Rows from block 6 of the image encoder, named by matrix and row number. Each number is 128 + 32 x the weight over its row's rms, rounded and kept within 0 to 255. All counts start at 0. After the name is the row's rms in percent of the matrix's.
# conv: 3x3 conv (encoder.blocks.6.conv.weight, 128x128x3x3), inputs 120-127, a 3x3 kernel for each
conv.25 097 [120 175 145 130 122 155 136 152  88  88 127 141 126 113 127 122  98 125 180 106  93 137 103  81 138 130 126 134 133 125 164 143 131 138 116 197 117 122 145 136 138 127  43  97 126  99 101  73 134 118 119 139 131  95 133 139  70 117  73 108 137 144  98 119 103 142 143  92 133 112  89  92]
conv.26 109 [148 111 100 125  92  97 106 154 111 136  63 156 110  98 100 124  67 158 121 130 100 151 104 146 133 170 157 156 126 123  74 109 135 164 165 155 167 115  77 126 113 113 130 109 114  73 147 135 121 116 111 145 104 131 182 114 116 177 141  99 109 112 155  96 132 110 112 192 108 105 150 119]
conv.27 100 [146 111 152 113 107  69 110 132 101 110 194  86  45 156 122  98  76 111 115  90 128 133 120  58 112 107 151 107  76 151 127 117  91  97 151 149 139  44 137 110 147 165 150 122  55 155  80 140 121  85  93 137 153 146  62 118 150  93  81 144 149 115  90  84 107  86 230 205 148 215 190 149]
conv.28 096 [124 120 150  77  82 126 100 118 134  76 128  97  93 117 178 156 142  86 132 115 141 135  96  91 128 133 120 109 110 144 114 160  63 123 117  96 144 141 113 134 123 118 145  93 125  81  98 128 180 181 161 125  98 126  81 136  55  90  68  88 120  87 167 127  92 168 172 144 165 148 217 179]
conv.29 106 [106 119 167 118 105 103 149 110 112  60  94 124 151 107 119 152  95  94  77 118 139  87 122 125 145  78 126 115 103 140  26 135 130 155 147  99 108 154 122 131 128 147 140 188 119 137 125 130 131 120  89 166 160  81  69 133 123 116 131 184 100 147 118  87 155 162 140 188 140 137 171 161]
conv.30 092 [ 84  70  58 101 129  97  85 119 135 103 133 115 138 149 114 132 144 106 107 100 115 132 124 162  76 116 153 130 174 118 141 101 125 117 126 149  84 126  79 155 153 178 119 154 128 172 188 127 119 163 129 153 201 186 125 117 107 137 156 197  77 139 114 185 125 130 222 115 130 213 142 141]
conv.31 093 [128 107 134  94 161 109 166  99 101 102 130 106  81 151 117 145  97 114 189 166 100 130 117 134 161 117  73 111 172 119  94 158 138 156 147  68 149 138 153 138 110 116 106  85 157 133 129  79 140  99 136  92 106  80 137  90 102 130 161 142 129 110 110  93 139 136 143 125  98 111 151 179]
conv.32 099 [ 90 125 172 129 206 152  75 149 157 121 131  92 117 106 128 121  74 205 161 140 101  66 200 100  93 132  96 108 111 131 150 119 152 165 149  91 188 135 164 138 172 156 165 122 161 119 142 158 103 134 123 119 124 135 109 130 127 146 150 135 110  92 158  90 117 166 131 162 212 139 162 142]
conv.33 104 [149  71  82 104 103 147 109  81  76 108  98 122 148  89  96 159 156 148 120 130 125 112 153 154 147 111 169 125 158 137 129 145 149  90 111 109 190 137 138  69 138 131 117 152 185  70 179  56 124 123  97  82  63  73 156  95 105 124 128 172  85 102 117 146 158 135 122 162 163 100 136 117]
conv.34 100 [100  99 126 114 127 138 107 123  90 144  94 127 123 144 104 105 106 106 114  79 207 155 144 151 127 140 101 183 132 123  95 149 119 136 134 118  69 151  73  99 121  91  90 100 140  92 129 118 127 106 140 158 155 122 135  42  81 161 132  72 169 149  88 159 164  94 105 158 154  98 139 134]
conv.35 095 [ 88 134 139 129 145 182 171 154 122 152 177 134 115 179 125 195 169 150 130 128 100 145 175 121 126 101 113 147 115  79 140 137 150  87 111 160 118 115 132 102 145 138 150 103 157  93 113 146 135 109 157 114 184 123 109 142  91 119  89 107 121 163 185 101 110 136  79 137  88 146 173  96]
conv.36 098 [166 146 127 148 146 179 137  97 118 109  82  92 180  49 126 141 125  83 131 135 124 110 111  94 126  94 100 140 138 146 150 171 157 129 200 121 106 158  73  91 137 199 129 148 155 107 128 126 115 126 110 107 150 108 104  73 170 194 167 175 139 137 123  57  69 177 159 100  93  81 155 156]
conv.37 101 [ 84 101 132 128 116  91 169  71 155 113  99  87  88 115  69  66  95  83 118 127  84 107 110 108 112 106 126 162 188 109 181 208 165 146 165 193 132 145 138 121 150 144 135 131  72 124 130 118 110 109 111 111 153 114 127 115 122 136 113  56 120 199 105  61 131  81 100 178 199  91 142 112]
conv.38 101 [ 76 154 106 126 143 141 172  87 165  79 174 130  93 147 202 120  89 105 154  53 161 112 117  91 146 119 104 174 110  91  83 120 161 103 112  61 107 127 139 138 192 192 187 127 101 126 118 168 161 109  69  95 130 130  86 218 151 111 157 119  99 161 126 117 121 157 123 184 155 102 117 136]
conv.39 091 [ 85 129 141 152 144 167 116 200 140 139 114 138 169 112 101 102 122 104 133  87  69 114 122 175 172 162  94  83 145 139  75 104 111 165  83 157  97 167  85 118 134 189 109 125 164 132 117 163 201 169 159  93 178 126 166 145 137  93 138 179 114 131 139 124 128  93 134 155 137 165 140 119]
conv.40 102 [161 160  93 161 131 174  49 143 103 119  78 107  94 124 127 128 112 135  99 109  78 153 119 131 172 135  91 111  98 152 117  77 108 107 135 152 138 115 156 164 127  97 131 160  63 112 108 143 135 167 143 130 122  96 131 190 119 124 134  96 128 127 103 116 129 162 140 106 125  97  99 131]
conv.41 103 [116 114 124 141 165 138 153 130 120  91 121 159 149 132 108 116 120 111 111 115 121 148  96  79 131 130 137 164 125  92 175 176 139 141 169 133 157 144 165 186 190 145  71 156 201 147  93 163 169 139 117 133 143 115 178 166  96 157 142 117 115 173 104 167 124 100 129 177 103 161 112 136]
conv.42 098 [ 62 130 134 103 146 102 112 166 113 131 142 107 125 142 145 117 149 126  92 189 126 200 109 107 169  97  82 105 139 136 141 124 138 111 107 203 180 131 135 158 143 125  89 121  87  71 108 101 201 174 172 142 235 154 155  99  79 101 113 100  83 122 188 166 149  90 128 134 122  99  67 123]
conv.43 097 [115 113 127 143  91 150 114 161 133  62 102 112  91 160 147 145  83 112 145 107 134 169 133 163 142 142 131 118 151  71  99 130  62 165 148 138 139  71 132 133 134 148  97 107 160 150 189 124 146 108 105 129  90 115 137 147  87 120 132 187 142 149 128 149 160 130 135 112 134 118 141 108]
conv.44 095 [ 81  81 121 122 142 109 121 109  98 152 169 193 183 185 164 150 162 153 147 112 110 166  95 154 133 139 107 171 145  63 170 182 158 116 117 112 131 104 153 105 130 133 152 155 163 165 159 163 138 165 198 103  88 113  74 160 117  88 115 125  91  76 142 145 111 190 205 146 133 135 104 182]
conv.45 094 [144 105 137 131 118 121  77 103 109 141 110 171 144 145 149 146 106 125 150 119 186 147 116  98 130  90 120 107 139 116 109 129 131 106 105 112 144 156 192 183 141 149 170 114 133  95  66  87 143 144 118 125 109  95 133 113 148  93 142  90 101 135 124 143 123 117 202 199 144 173 223 140]
conv.46 103 [157 165  74 119 138  79 156 139  96 108 133  91 112 111  66 160 179 153 177 141 174 116 139 192 111 111 140 152  92 108 154  75 164 122 129 103  92 213 135  86 255 158  91 228  94 125  84  79 158 139 162 151 168 118 168 133  60 203 101  83 100 141 115 102 169 133 119 128 130 149 110  80]
conv.47 096 [ 99 196 105  58 189 202 100 189 162 109 158 130 124 127 121 140 113 126 128 109 167 115 236 127 166 113 117 118 138 106 146 109  94 128 143 120 111 113 164  77  85 119 131  81 101 103 147 102 158 115 187  49 142 154 118 135  89  76 141 126  79 200 122 158  54  90 113 147 148 139 107 112]
conv.48 089 [104 158  90 131 100 173  94 182 100 128  87 163 112 169 139 100 126 155 172 182 134  92  86 175  76 148 132 140 197 134 128 118 152 122 123 160  85 140  83 108 127 119 113  96 160 124 144 176 119 159  92 123  97  66 128 103 131 127 152 125 134 118 113 138 190 108  90 161  72 157  98 118]
conv.49 090 [161 182 139 160 130 168 105 141 130 159 104 108 114 131  95 153 147 126 134 138  86 140 114 129 121  88 139  78 109 105 114  79 136 116  88 118 194 129 157 201 112 168 140 141 101 100 181 193 170 125 184 124 147 147 143  65 102  89 194 163 149 143 133  56 154 138 127 105 108 112 129 176]
conv.50 099 [126 135 155 128 133 134 129 138 110 105  91 145 111  74  64 126  49  57 173 137  98 124  96 120  99 154  95 173 154 178 120 212 103 179 126 194  66 106 128 165 103 207  69 114 138  95  68 149 160  77 132 150 140  98 107 111 153  85 211 112  96 182  58 103 120  84 125 129 141 106 120 158]
conv.51 106 [141 162 118 176 186  63 161 187 104 173 194 182 144 128  96 106 164  88  73 132 107 129 113  95 108 112 131 123 125 132 178  61 164 115 127 237 108 118 141 160 178 107  83 103 136 106 114 138 139  86 146 135 136  71 104 165  98 144 143 132 159 175 132 151 122 154  98 116  89  89 148 138]
conv.52 100 [143 121  81  95 149 112 123 115 122  77 137 132 163 136 116 138 149 184 131 137 134 129 157 126  98 127 147 164 115  49 179 156 218 101 129 195 154 124 123 162 159 165 129 149 126 124 182 128 136 147  94  92 108 137 114 131 114 108  85  97  98 167 138 110 146 146  51 146 102 100  89 121]
conv.53 099 [154 120 179  63 138 133  71  93 146 102 131  96 130  69  96 101  69 140  93 156 120 139 114 145 103 151 119 116 191 101 151 137 154 152 148 169 194 195 117 155 104 156 117 149  67 193 162  85 151 176  89 152  89 146 118  85  61  93 111 109 114  63 149 110  93 149 145 164  79 132 139 145]
conv.54 107 [123 136 132 152 134  73 155 122 122 129  81 156 104  97  78 112  77  92 138 157 129 143 155 172 121 185 152 121  91  94  82  94 148 120 183 149 117 142 115 145 128  81 197 138 138  77 123  21 142 198 156 112 131  87 132 148 118  89  86 137 114 150 187  91 189 104 129 167 200 123  88 118]
conv.55 090 [143 142 134 168 126 102 148 193 176 130 117  76 202 185 197 141 187 246 110 124  96 116 145 171 131 145 124 105 120  76 114 180 194 160 234 218 139 117 106  97 125 119  61 138 153 108 130  67 146 163 134 120  88 118 186 106  70 106 145 110 112 103 105 162 134  97 146 121  63  50 118 113]
conv.56 109 [120 128  85 129 112 111 171 139 113 135 133  89 149  92 129 156 128 156 169 171  77 174 162 165 166 149 173 127 106 126  98 122 130 183  94 112 161 147 121 151 209  80 123 172  86 159 151 104 141 116 111 119 105 134  99  63 121  85 108 144 122 120 147 228 168 176 140 136 147  87  86 159]
conv.57 095 [138 139  72  74 131 145 196 133 135 145 120 113 138 127 105 112 104 132 123 243 135 153 161 132 196 124 102 143  71 134  84 135 161 128 130  89 146  99  79  94 109 143 129 133  77 170 122  81 114  99 154 101 151 153  85 133  85 110 117 152 108 191 104 119 155 132 117 103 134  99 129 160]
conv.58 102 [158 160 128  85 122 128 132  78 146 140 151 114 115  82 110 160 119 169 207 125  70 130 186 123 126 170  68 159 162 112 142 137  72 156 126 143 124  76 145 106 120 134 126  95 119 124 141 163 120 149 102 111 129 108  41 112 140  91 105  99 114 130 136 160 124 106 150 151 134 126 163  92]
conv.59 100 [151 101 110 108  87 120 152 126 163 146 179 138 149 237 194 105 170 114 173 152 127 155 125 138 145 104 141  62 150 120  95 167 117 135 139 134 146 151  29  32 124  97  90 106 146 116 112 120 140 120 101 102 130  97 107 197 135 114 182 159  57 133 139 135 173  57  87 172 173  97 170 100]
conv.60 102 [103 138 161 139 170 129  84 107 126  93 163 104 107 134 109 122 108  82 146  93 131  93  86  92 184 146 100 154 151 191 132 102 108 144 117 111 121 100 108 114 112  87 125 133 115 159 162 138 195 134 135 138 123 135 113 117 146  63 130 114  69 101 137 131 128 173  46 117 113 176 134 119]
conv.61 096 [132 125 122 148 110 107 159 162 128 153 135 126 116 117 139 123 127 108 158 102 100  67 155 109  92 131 101 153 151 134 146  78 108 133 169 117 113 109  92 176 136 127 173 183 118 133 114  94 158 188 159  92 125 115 102  85  92 112 132 118 160 160 149  95 121 130 120  83 178 120 133 189]
conv.62 105 [135 148 124  96 160 115 121 142 110 111 117 146 115  62 111  97 158 130 136  59 165 134 146 146 125 154 189 129 124  77 129  59 151 130 167 154 154  95 201 154 152 158  88 106 139  72 198 147 203 156 116 123 173 127 158 141 132 122  94 108 150 149  96  89  72 147 188 145 107 150 125  76]
conv.63 092 [126  76 129  87 116 151  42 136 150  96 128 192 150 156  89  90  39 172 112  91 115 132  61 141 131 113 120  78 132 132 102 106 132 112 140  89 143 136 101 149 107 133 170 108  60  99 120 103 117 114 145 150  67 152  97  65  90  91 100 109 195 106  96 186 149 158 157 183 159 136 167 174]
conv.64 115 [ 86 200 130 102 123 143 110  56 115 117  99 131 121 139  89 125 104 105 135 149 133 165 103 104 110 133 101 180  99 138 124 115  78 109  63 113 146 132 144 176 157  76 121 144 153 118 115 143 170 162 150 161 182 170 118 105 162  92 158  73 128 127 176  91 155 164 118  98 174 157 157 107]
conv.65 098 [140 145 185  66 125 147 101  92 119 153 171 211  86 141 146  80  85 104 117 180  96 161 122 143 106 122 109 139 135 137 127  97 122 112 138 151 117 122 117 156 157 122 151 139  27  98 129  88 115  82 140 156 123 152 126 161 181  97 143 125 123 133 156  86 135 169 183 123 126  85 157 162]
conv.66 104 [140 150 152 129 153 124 102  80  70 129 165 179  99  93  84 126  83 123 186 157 101  78 119 128 118  77 142 123 133 168 200 166  87 151 113 101 145 145 152 150 152  99 119 149 139 127 146 147 103 144 173 109  80  73 126  71 104 117 110 133 170 141 104 126  75  90 110 132 164  89 162 164]
conv.67 102 [112 120 140 103 124 129 114  70  97 130 104 150 122 156 146 157 127  95 154 105 172 142 137  99 126 146 119  84 147 137 166 175 170 114 126 128  99 161 120 108 160 168 125 143 125 118 107 108  71  99 159  98 148 138 182 162 139 146 126 101  84 101  83  77 123 127 153 108  94 145 111 122]
conv.68 093 [136 143 101 160  92 111  90  87 158 114  83 114 108  95 113 136 141 173 151 168 145 127  90  73  46  85  93 151 152 108 137 201 233 140 116 156 123 136 179 156 156 139 114 112 144 151 150  97 190 141 177 135 193 111 129 118 167 175 141 106 164 227 113 119 172 170 183 111 165 151 164 160]
conv.69 103 [135 113 153 172 131  65 144  49  94 153  76 108  93  63 124 182 102  94 114 161 134 139 208  86 131 109 170 100 158 134 149 137 139 100 192 129 141 145 101 155 159 104 184 150  86  91 130 129 122 130 171 107  83 153 131 118 131 124 118 160 104 134 140 118 123 160 109  99 123  69 111 143]
conv.70 095 [105  82 154 154 107 154  82 110 164 155  86  88 170 109 122 174 199 138  68 151 134  95 144  90 116 145 138 123  92 140 102 225 203 145 129 181 121 147 182 142 110 108 117 103 129 131 123  60 180 190 119 196 124 106 169 132 119  98  99 143  83 126 141 104 105 130 125 100 120 124 137 133]
conv.71 100 [129 126  92 172 162 153  92 152  58 120 121 147  97 126  93 146 155 170 147 156 130 151 174 103 113 113 123 110 116 107 106 122 110 143 186 245 213 138 132 167 152 138 117 126  84 133 100 110 156 125  83  95 121 130 107  52 166 132 158 149 165 129  89 130 136  80 172 158 101 134 163 145]
conv.72 110 [155  61  70 129 132 129  93 133 124 139 102 173  98 117 103 154 152 122 150 128 114  90  98  91 158 155 120 132 177 133 164 192 127 159 101 144 176  78 143  60 191 174 113 180 148  77 101 122  72 133 177 175 117 114 110 123 161 112 143 132 126  69  81 104 139 175  99 181 132 125 168 140]
conv.73 099 [144 126 161 158 158  75 138 152 164 141 122 152 127 169  95 157 146 130 106 102  95 110 147  92 126 105 136 140 135  87 148  91 100  97 132 116 136 156 118 141 136 100 145 104 110 129 110 124 149 168 139 151 138 155 139 117 133 123 113 128 123  94 121 133 157 162 107 160 159 165 179  69]
conv.74 097 [123 139 156  66 177  87 255 119 116 145  96 118 157 123 189 138  97 109 120 137 129 110 123  87 135 112 122 118 111 151 124 209 173 103 115 136  53 132 100 131  99 142  98 139 156 148 119 122 114 165 106 134 109 138 159 172  84 113 102 116 140  81 113 116 118 184 129 142 139  75 106 145]
conv.75 104 [ 83 108  80  84 151 132 132 141 129 110 127  86 103  47 119  98  94 165 148  95 147 118 132 128 135 129  91 115 137 141  86 126 143 145  98  49 137  90 116 141 139 121 128  70 144  85 125  90 146 120  88 121 117 121 126 138 108 146 130 109  90 113 115 120 154 138 167 104 117 153  90 134]
conv.76 105 [ 38 137 121 178 116 136 147  90 139 125 191 125  51 108 127 102 111 141 112 112  86 129 113 111  60 134 116 170 125 145  95 110 177 116 137 197 158 136 115 182  95 105 128 105  73 123  84 107 125 106 130 117 145 110 104 178  99 112 182 185 165 113 116 135 144  86 172 180 136 159  81  86]
conv.77 098 [ 88 138 145 130 161  71  69 114 107 168 137 107 155  81 114  77 132 102  89 193  71 122  81 123 116 159 105 153 155  62  93 183 149 147  87  65 132 166 102 130 132  94 108 110  77  53  94 134  89 144 205 119  99 130  95 133 108 145 115 135 103 119  94 134 120 122 122 162 139 143  99 112]
conv.78 100 [138 125 155 117 141  99  75  93 136 140 115  92 110 109 141 122  91 145 136 124 147 121  95 129 128 105 108  93 137 104 104  92 113 118 138 117 109 141 151 141 127 161 144 129 125  99  45 150  88 143 104 117 118 162 148  82  66 110 159  97 162 129 153 122 115 163 146 104 142 144 119 160]
conv.79 101 [153 138 109 116  84 140 127 105  78 102 147 107  83 140 129  78  63  69  70 106  89  68 173 111  77 152 102 121 126 120 159  81 164 107  57 132 121 103 189  60 173 144 117 113  86  68  69  95 132 104 109 131 148  94 132 129 108  96 145 106 164  97 150 125 170  54 165 157  97 163 148 178]
conv.80 095 [114 131 162 148  87 114 118  83 136  88 118 123 110 129 134 139  85 154 115 158  93 137  90 188 109 125 125 136 114 157 156 112  93 167 202 162 166 162 134  98 114 130 107 205 110 110 125 133 111 122 132 139 145 162 148  91  93 149 127  92 118  88 101  66 146 176 105 125 158 105  81 124]
conv.81 096 [124 187 182 136 101 145 125 124 194  94 121 146 117 133 140 159 129 100 119 143 105 138 139 100 132 117 129 171 146 126 133  99  75 119  72  66  92 136 135 114 156  94 144  97 135  88 171 137  93  73 102  71 160 137 174 144 139 174 178 127  79 105 122 125  94 156 119 110 137 161 154  74]
conv.82 114 [131 130 152  81 127 106 100 139 133 149  80 110 127 150 178  87 145 192 117 136  71 119 112 165 126  82  77 152 131  95 112 142 187 148 141 167 152 126  88 148  71 128  82  98 160 147 130 157 151 121 113  90 117 144 175 188 123 108 156 123  87 110  80  77 127 165 146 122 175 213 185  70]
conv.83 100 [102 116  93 152 128 123 120 104 134 116 122 106 119 162  99 120 146  81 104 106 120 131 141 103 133 107 103 159 117 141  66  71 180 160 141 175 131 152 133 111  97  89  89 128 108 129 105 139  88 156 148 125 164 154  98  99 119 115  44 114 103 103 134 129 101 179 171 100 100 179 111  86]
conv.84 095 [ 87 130  89  98 110 145 121  94 134 137 152 142 108  41  89  79  91  89 157 119 143  98 144 141  85 136 132 127 144 133 116 120 145 167 109 102  98 122 113 160 155 137 120 187 127  85  64  90 131 166  97 125 148  48  90  32 117  91 156 148 185 144 147 112  83 138 120 135 118 126  71 138]
conv.85 096 [138 138 128 106 107 121 114 126  64 147  80  78 164 147 141 192 157 156 155 155 143 120 107 176 144 139 135 117 118 170  95 157 193  95 141 166 154 167 141 127 108 177  96 143 158 173  75 129 117 136 100 171 117 120 130 138 150  80 131  89 110 133  91 116 198 163 144 152 147  53 108 132]
conv.86 096 [127  98 154 115 137 112  82  97 165  99 141 131 162 164 157 164 166 142 139 127 186 138 111 123 132  87 101 128 148 109  96 152  85 160 157 109 145 150 162 144  99  93 173 147 125 129  98 128 146  77  99  61  84 135 176 107 148 163  93 153 125 129 112 155  96 149 131 147 201 169 158 127]
conv.87 096 [105 147 190 147 100 138 122 150 116  92 144 167 122 142 142 151 136 154 125 116 103 149 139  77  99 136  85 183 111 100 120 116 107 125  83  61 201  87 150 147 137 108 144 111 142 134 133 143 152 148  97  96 125 134 133 167 110 111 144 152 182 179 114  79 164 174 121 161 125 140 183 190]
conv.88 100 [ 63 147  84 170 165 144  91  87  77 135 154 147 108  94 130 116 116  97 109 112 118 145 134  81 168 155  73 170  89 156  92 105 124 146 133 142  79 140  91 106 144 202 140 135  66 133 125 138 118 122 138 141 124 120 187 120 147  84 173 138 109 118 119 179  74 140 126 115  92  84  58 118]
conv.89 101 [106  99 173 147 168  97 125 178  64 136 171 133 171  80 124 109 104 111 133  89 115 118 202 117 119  87  92 124  95 196 131  99 105 183 166  49 162 150 123 153 141 159 156 178  89 116  89 156 115 172 135 153 200 128 142  79 163  53 122 152  92 147 138 187 139  35 124 130  87 137 111 133]
conv.90 104 [123 158 128 100 107 141 120  86  81 109 188 122  93 105 125 131 111  26 190 144 120 145 159 130 128 145  73 148  96 136 128 140 181 156 173 145 130 103 158 130 156 130  99 106 137 152  81 108  78 142 140 110 131 111 188 199 144 128 205 168 118  77  90 128 129 190 129  54 125 108 138 108]
conv.91 104 [142 151 145  81 157 151  76 116  66 136 129 139 143 116 101 119 158  75 148 132  97 120 132 108 102 134 141 144 109 121  79  77 155 164 147 108 134 120 106 139 139  90  97  83  98 107 145 153 112 192 130  97 197 153 193 107 183 106 105 118 113 109 132 160 134  76 189  97 160 180  47 129]
conv.92 096 [145 127 127 139 122 126 183 148 138  97  89 156 165 114 207 207 164 188 131 105 125 140 174 136 139 158 108  95  64  98 111 103 150 114 164 130 136 136 118  79 155 132 108 106 144 142  85 120 118 132 134 102 114 136 134 146  87  80  79 122 133 119 145  82 175 171 150 249 190  95 127  77]
conv.93 095 [ 91 120 132 180 144 182 136 135 154 122 122 178 148 135  85  62  96 105 127 122 144 144 134 150 115 170 184 101 132 109  61 104 101 108 155 213  94 135 185  73 139 173  84 155 139  88 124 139 112 103 102 118 111 108 123 168 156 101 129 161  39  80 211 172 117 149  65 104 159 108 117 105]
conv.94 103 [127 112 133 123  84 110 123 126  90  95 140 143 119 110 135  74  62 202 142  95 141  94 119 108 124 135 151 127 168  94 195 164 108  57 137 139  90 117 193 216  65 168 156  58 142 138 138 132 159 143 145 102 146 105 140 154 136  99 107 105 132 121 101 152 134 111 146 147 120 131 138  82]
conv.95 102 [124 131 133 111  99 142  89 146 128 120  52  72 108 117 166 161 194 110 160 125 114 101 172 167 133 120 156  73  97 145  73 186 166 152 255 130 102 180 120 122  90  94  75  84 112 116 179 115 122  96 124  91 169  81 141 100 146 155 157 100  94 164 160  69 114 123 206 191 130 188 138 110]
conv.96 100 [ 87  81 122 129 206 175 134 191 173 120 144 113 170 127 193 129 138 146  65 123 115 162 101 130 118 141  91 162 166 131 109 127 175 169 127 180 120 148 127 143 179 185  63 103 129 139 153 117 119  84 126  54 108  64  59  99 122 136 165 117 141 134 147  77 129  87  94 145 153 107  87 126]
conv.97 101 [109 112 108 159 120 117 118 103 180 116 131 154 160 138 160  95 146 121  93 133 130 175 131 115  54 153 127 122 140  97 132 167 126 106 162 155 116  72  91  82 106 121  95  52 132 110 160  81 169 135 151 137 152 141 164 133 163 119 166  89 104 160  96 170  64 158 118 113 185 118 144 153]
conv.98 106 [119 175 157  88 139 107 118 114 159  98  81 107  82 111 123  85 116 127 118 166 121 117  86  85 107 140  88 106 159 105  85 142  85  97 125 115 157 114  93 128 174  65 138 125 107 126  97  86 126 118 101 158 203 132  80 139 132 141 163 147 165 164 133 186 129 114 167 155 126 112 143  75]
conv.99 102 [124 114  98 148 149  51 108 122 173 153  85 137 106 118 114 107 115 129 167  90 139 110  82 118  84 150  87 138 145 122 119 132 131 148 140 116  68  88 107 105 110 133 160 113 106 113 103  86  96 132 183 127 136 148 171  99 163 154 119 130 162 109  68  99 168 111  86 172 113 123 133 126]
conv.100 103 [142 109 116 100 146 174 137 135 127 144 133  80 115  91 158 129 139 133 112 153  82 108 129 152  92 129 114 101 132  74  62 103  89 111  62 131 132 151  59 210 150 129  90 106 101  98 141 128 153 168 118 144 144 126 144 115 178 123 171 125  92 170 126 126 135  95 198 161 149 141  91 150]
conv.101 097 [128 144 136  97 192 149 142 126 177  97 149 151 137 201 148 122  92  92 127 101 109 140 148 128 105 149 118 131 124 111 109 113 137  88 130 118 118 151 157  97  76 151  90  79 135 141 200 173 141 116 116 107  72 102 113 112 160 126 128 147 105 122 143 112 148 145 123 120 129 116 128 119]
conv.102 097 [109 130 106 122  94 148 163 131 180  81 153 154 115  92 141 114  90 137 154 136 128 158 127 133 121 162 140 175 159 174 159 135 130 120 205  93  89 109 125 113  58 102  60 112 157  76  93  80  98 171 126 179 103 107 119 119 183  92 144 130  78  92 132 142 110 113 197 152 170 139 165 149]
conv.103 097 [154 127 125 150 196 180 117 146 135  69 174 102  82 121 122 150 127 168 149 143 128 164 144 132 116 173 117 128 104 135  60 147 145 103 103 114  83 130 116 130 103  86  89 118 117 107 104  87 106 121 170 108  74  66  85 112 122 102 135 112 146 187 149 130 148  98 167 157 129 107 143 156]
conv.104 100 [102  97 107  96  98 157  80 139 129  96  89 126  77 105 141  98  81 110  95 166 103  94 156 115 111 186 146 149  98 126 141 110 164 120 131  97 189 124 122 170 106  89 124 139 141 134 127 146 159  94 183 199 152 122  82 170 112 141 152 227 144 149 179 108 166 143 106 120 138 131 131 117]
conv.105 108 [ 72 105 156 137  76 134 112 105 145 118  71 193  98 151 149 107 151 107 166 164 106 142 192 132 164 135 120  86  75 104 164 175 151  86 155 128 123  88 150 119 135 151  99 177 217 177 164 104 160 106  88 119 102 106 130  95 131 116 172 124  82  90 143 137 131 102 115 103 143 150  90 170]
conv.106 100 [120 140 134 128 101 113  85 179 219 174 138  75  75 135 158  96 134 181 155 165 116 173 126 117 120 138 102  50  92  83  95 203 215  84 176 212 150 102  46  90 113 178 116 135 120 183 163 181  79 170 121  85  76  85 124 193  78 111  75 118  93 136 120  69 140 111 171 107 168 144 115 125]
conv.107 094 [ 75 103  58  98 149 124  96 108  93 185 100 126 114 108 112 104 122 109 110 115  68 108 104 195  93 124 110 130 127  83 132 130 154 143 110 128  47 145 116 175 123 118 121  98 189  75 117 134 135 162 130 133 136 192 170 190 122 119 191 133 128 113 176 148 100 119 135 114  83 122 122 120]
conv.108 089 [149 143 122 119 112 130 173 157 134 151 158 124 151 134 109 162 149 123  85 174 179 129 166 120 181 183 134  87 109 142 123 152 193  75 142 135 148 168 113 102 141  87 164 143 128  87  69 142 123  81 172 126 103 146 123 157 147 151 123  85 127 113 122 125 135 103 126  90 140 106 136 169]
conv.109 095 [137  93  95  57 116 163 177 132 159 152 121 111  74 101 105 124  66  75 105 149  52 138 116 170 131 192 121 145 165 161 114  78  82  94  64 112  91 127 164  83  92 133 138 104 172 115 136 112 113 123 161 125 150  81 183 119 136  99 108 136 129 110 100  93 170 129 166 147 140 135 120 152]
conv.110 103 [103  98 189 109 159 105  85 157 129 166 155 148 121 173 146 165 253 105 117  94 113 189 122  98 159  92  88 117 111 137 120 143 164 144 158 191 112 151 173 122 148 177  74 128 159 106 109 171 121 139 129 125  99 116 160 104 132 127 165 126 151 115 137 129  69 145  91 169 158  72 160  94]
conv.111 104 [127 114 108 128 175 136  99 112 154 106  98 167 145 106  77 189  99 116 103 138 155 126 224 168 154 143  94 119 102 153 133  83 139 113 128 132 160 122  98 218 129 107 132 163  35 143 128 156  51 110 172 121  72 102  98  81 115 125 137 127 135 125 144 134 152 147 158 192 142 146 163 141]
conv.112 095 [ 89 145 151 135 105 106  58 116 141 133 167 114  88 100  88 130 105 181 147 102  96  96 122 127 135 153 176 174 185 147 169 148 110 112 120  57 103 110 165 106 110 131 124 138 113  77  45  72 157 105 164 114 173 117 158 186 113 153 156 141 104 104  96 163 121 145 165 184 126 111 135 139]
conv.113 103 [108 130 119 103 157 114 159 116 161 134 129  95 141  91  99 178 112 126 192 111 162 109 187  75 106  70 163 112 125  91 146 127 116 139 140 152 115 147 117  66 143 121 126  97  71  80 136  77 155  61 125 108  78 100 101  80 118 113 129 102 109 165 134 191 137 106 200 153  84 107 142 149]
conv.114 102 [120 117 135 104 157 116 107 124 154 148 133  74 144 188 195 153 169 110 185 157  86 151 153 127 155 135 109  82 161 101 125 202 179 102 183 136 149 153 217 178 176  80 140 211 131 120 126 163 116 147 101 105 121 122 102 175  91 141 102 134  97 102 104 103 135 178 169 200  62 140 177  59]
conv.115 094 [123 123 122 128 156 129 113  79 124 129  60  87  99 128 157 120 157 128 119 157 160 105 204 156 173 134 168 109 110 104 139 118  86 137 122 119 109 144 157 187  92 113 123 136 114 166 122 194 121 146 183 163 178 131 107 117  90  94 111  81 147 166 149 163 108 194  52 126 128 127 144 109]
conv.116 105 [141 157 106 131  84 153 153 120 112 178  86 119 130 116 127  90 105 102 107 127 131 104 101 148 118  79 149 110 142  80 135  87 141 128 190 119  79 105 109 167 167 135 178 113 148 117 119 183 125 130 106 112 146 159 107 105 116 104 120 154 128 141 133 104 192 120  96 151 182 112 169 126]
conv.117 100 [150 157 101 104 167 154 104 110 101  88 142 135 152 120 141 112 154 167 129 136 105 158 146 131 167 146 143 110 126 155 124  85  81  78 126 125  70 147 157 156 153 106 119 128 102  96 135 127 143 123 100 162 113 109 136 159 147 156 192 184 183 175 134  89  89  91 102 133 128 161 106 105]
conv.118 102 [141 130  66 166 146 164  92 146 131 206 150 155 102 189 125 147 149  81 160 110 193 110  94  84 162 163 147 127 150 113 154 174  98 131  86 187 119 158 131 165 161 139 164 128 103 162 157 152 131 153 194 137 154  91 108 147 123 133 100  89 147  81 157 148 142 135  77  87  97 112 161  77]
conv.119 104 [131 120 123 150  93 114 103 145 112 177 155 104 145  65 132 125  86 118 110 145  96  98 183 154 137 138 130  84 135 136 116 133 132  98 209 130  67 143 148 112 123  76  98 104 120 110 110 157 170 133  97  67  72 123 116 104 134 126 187 179 138  94 110 161 136  86 141 140 152 133 116  96]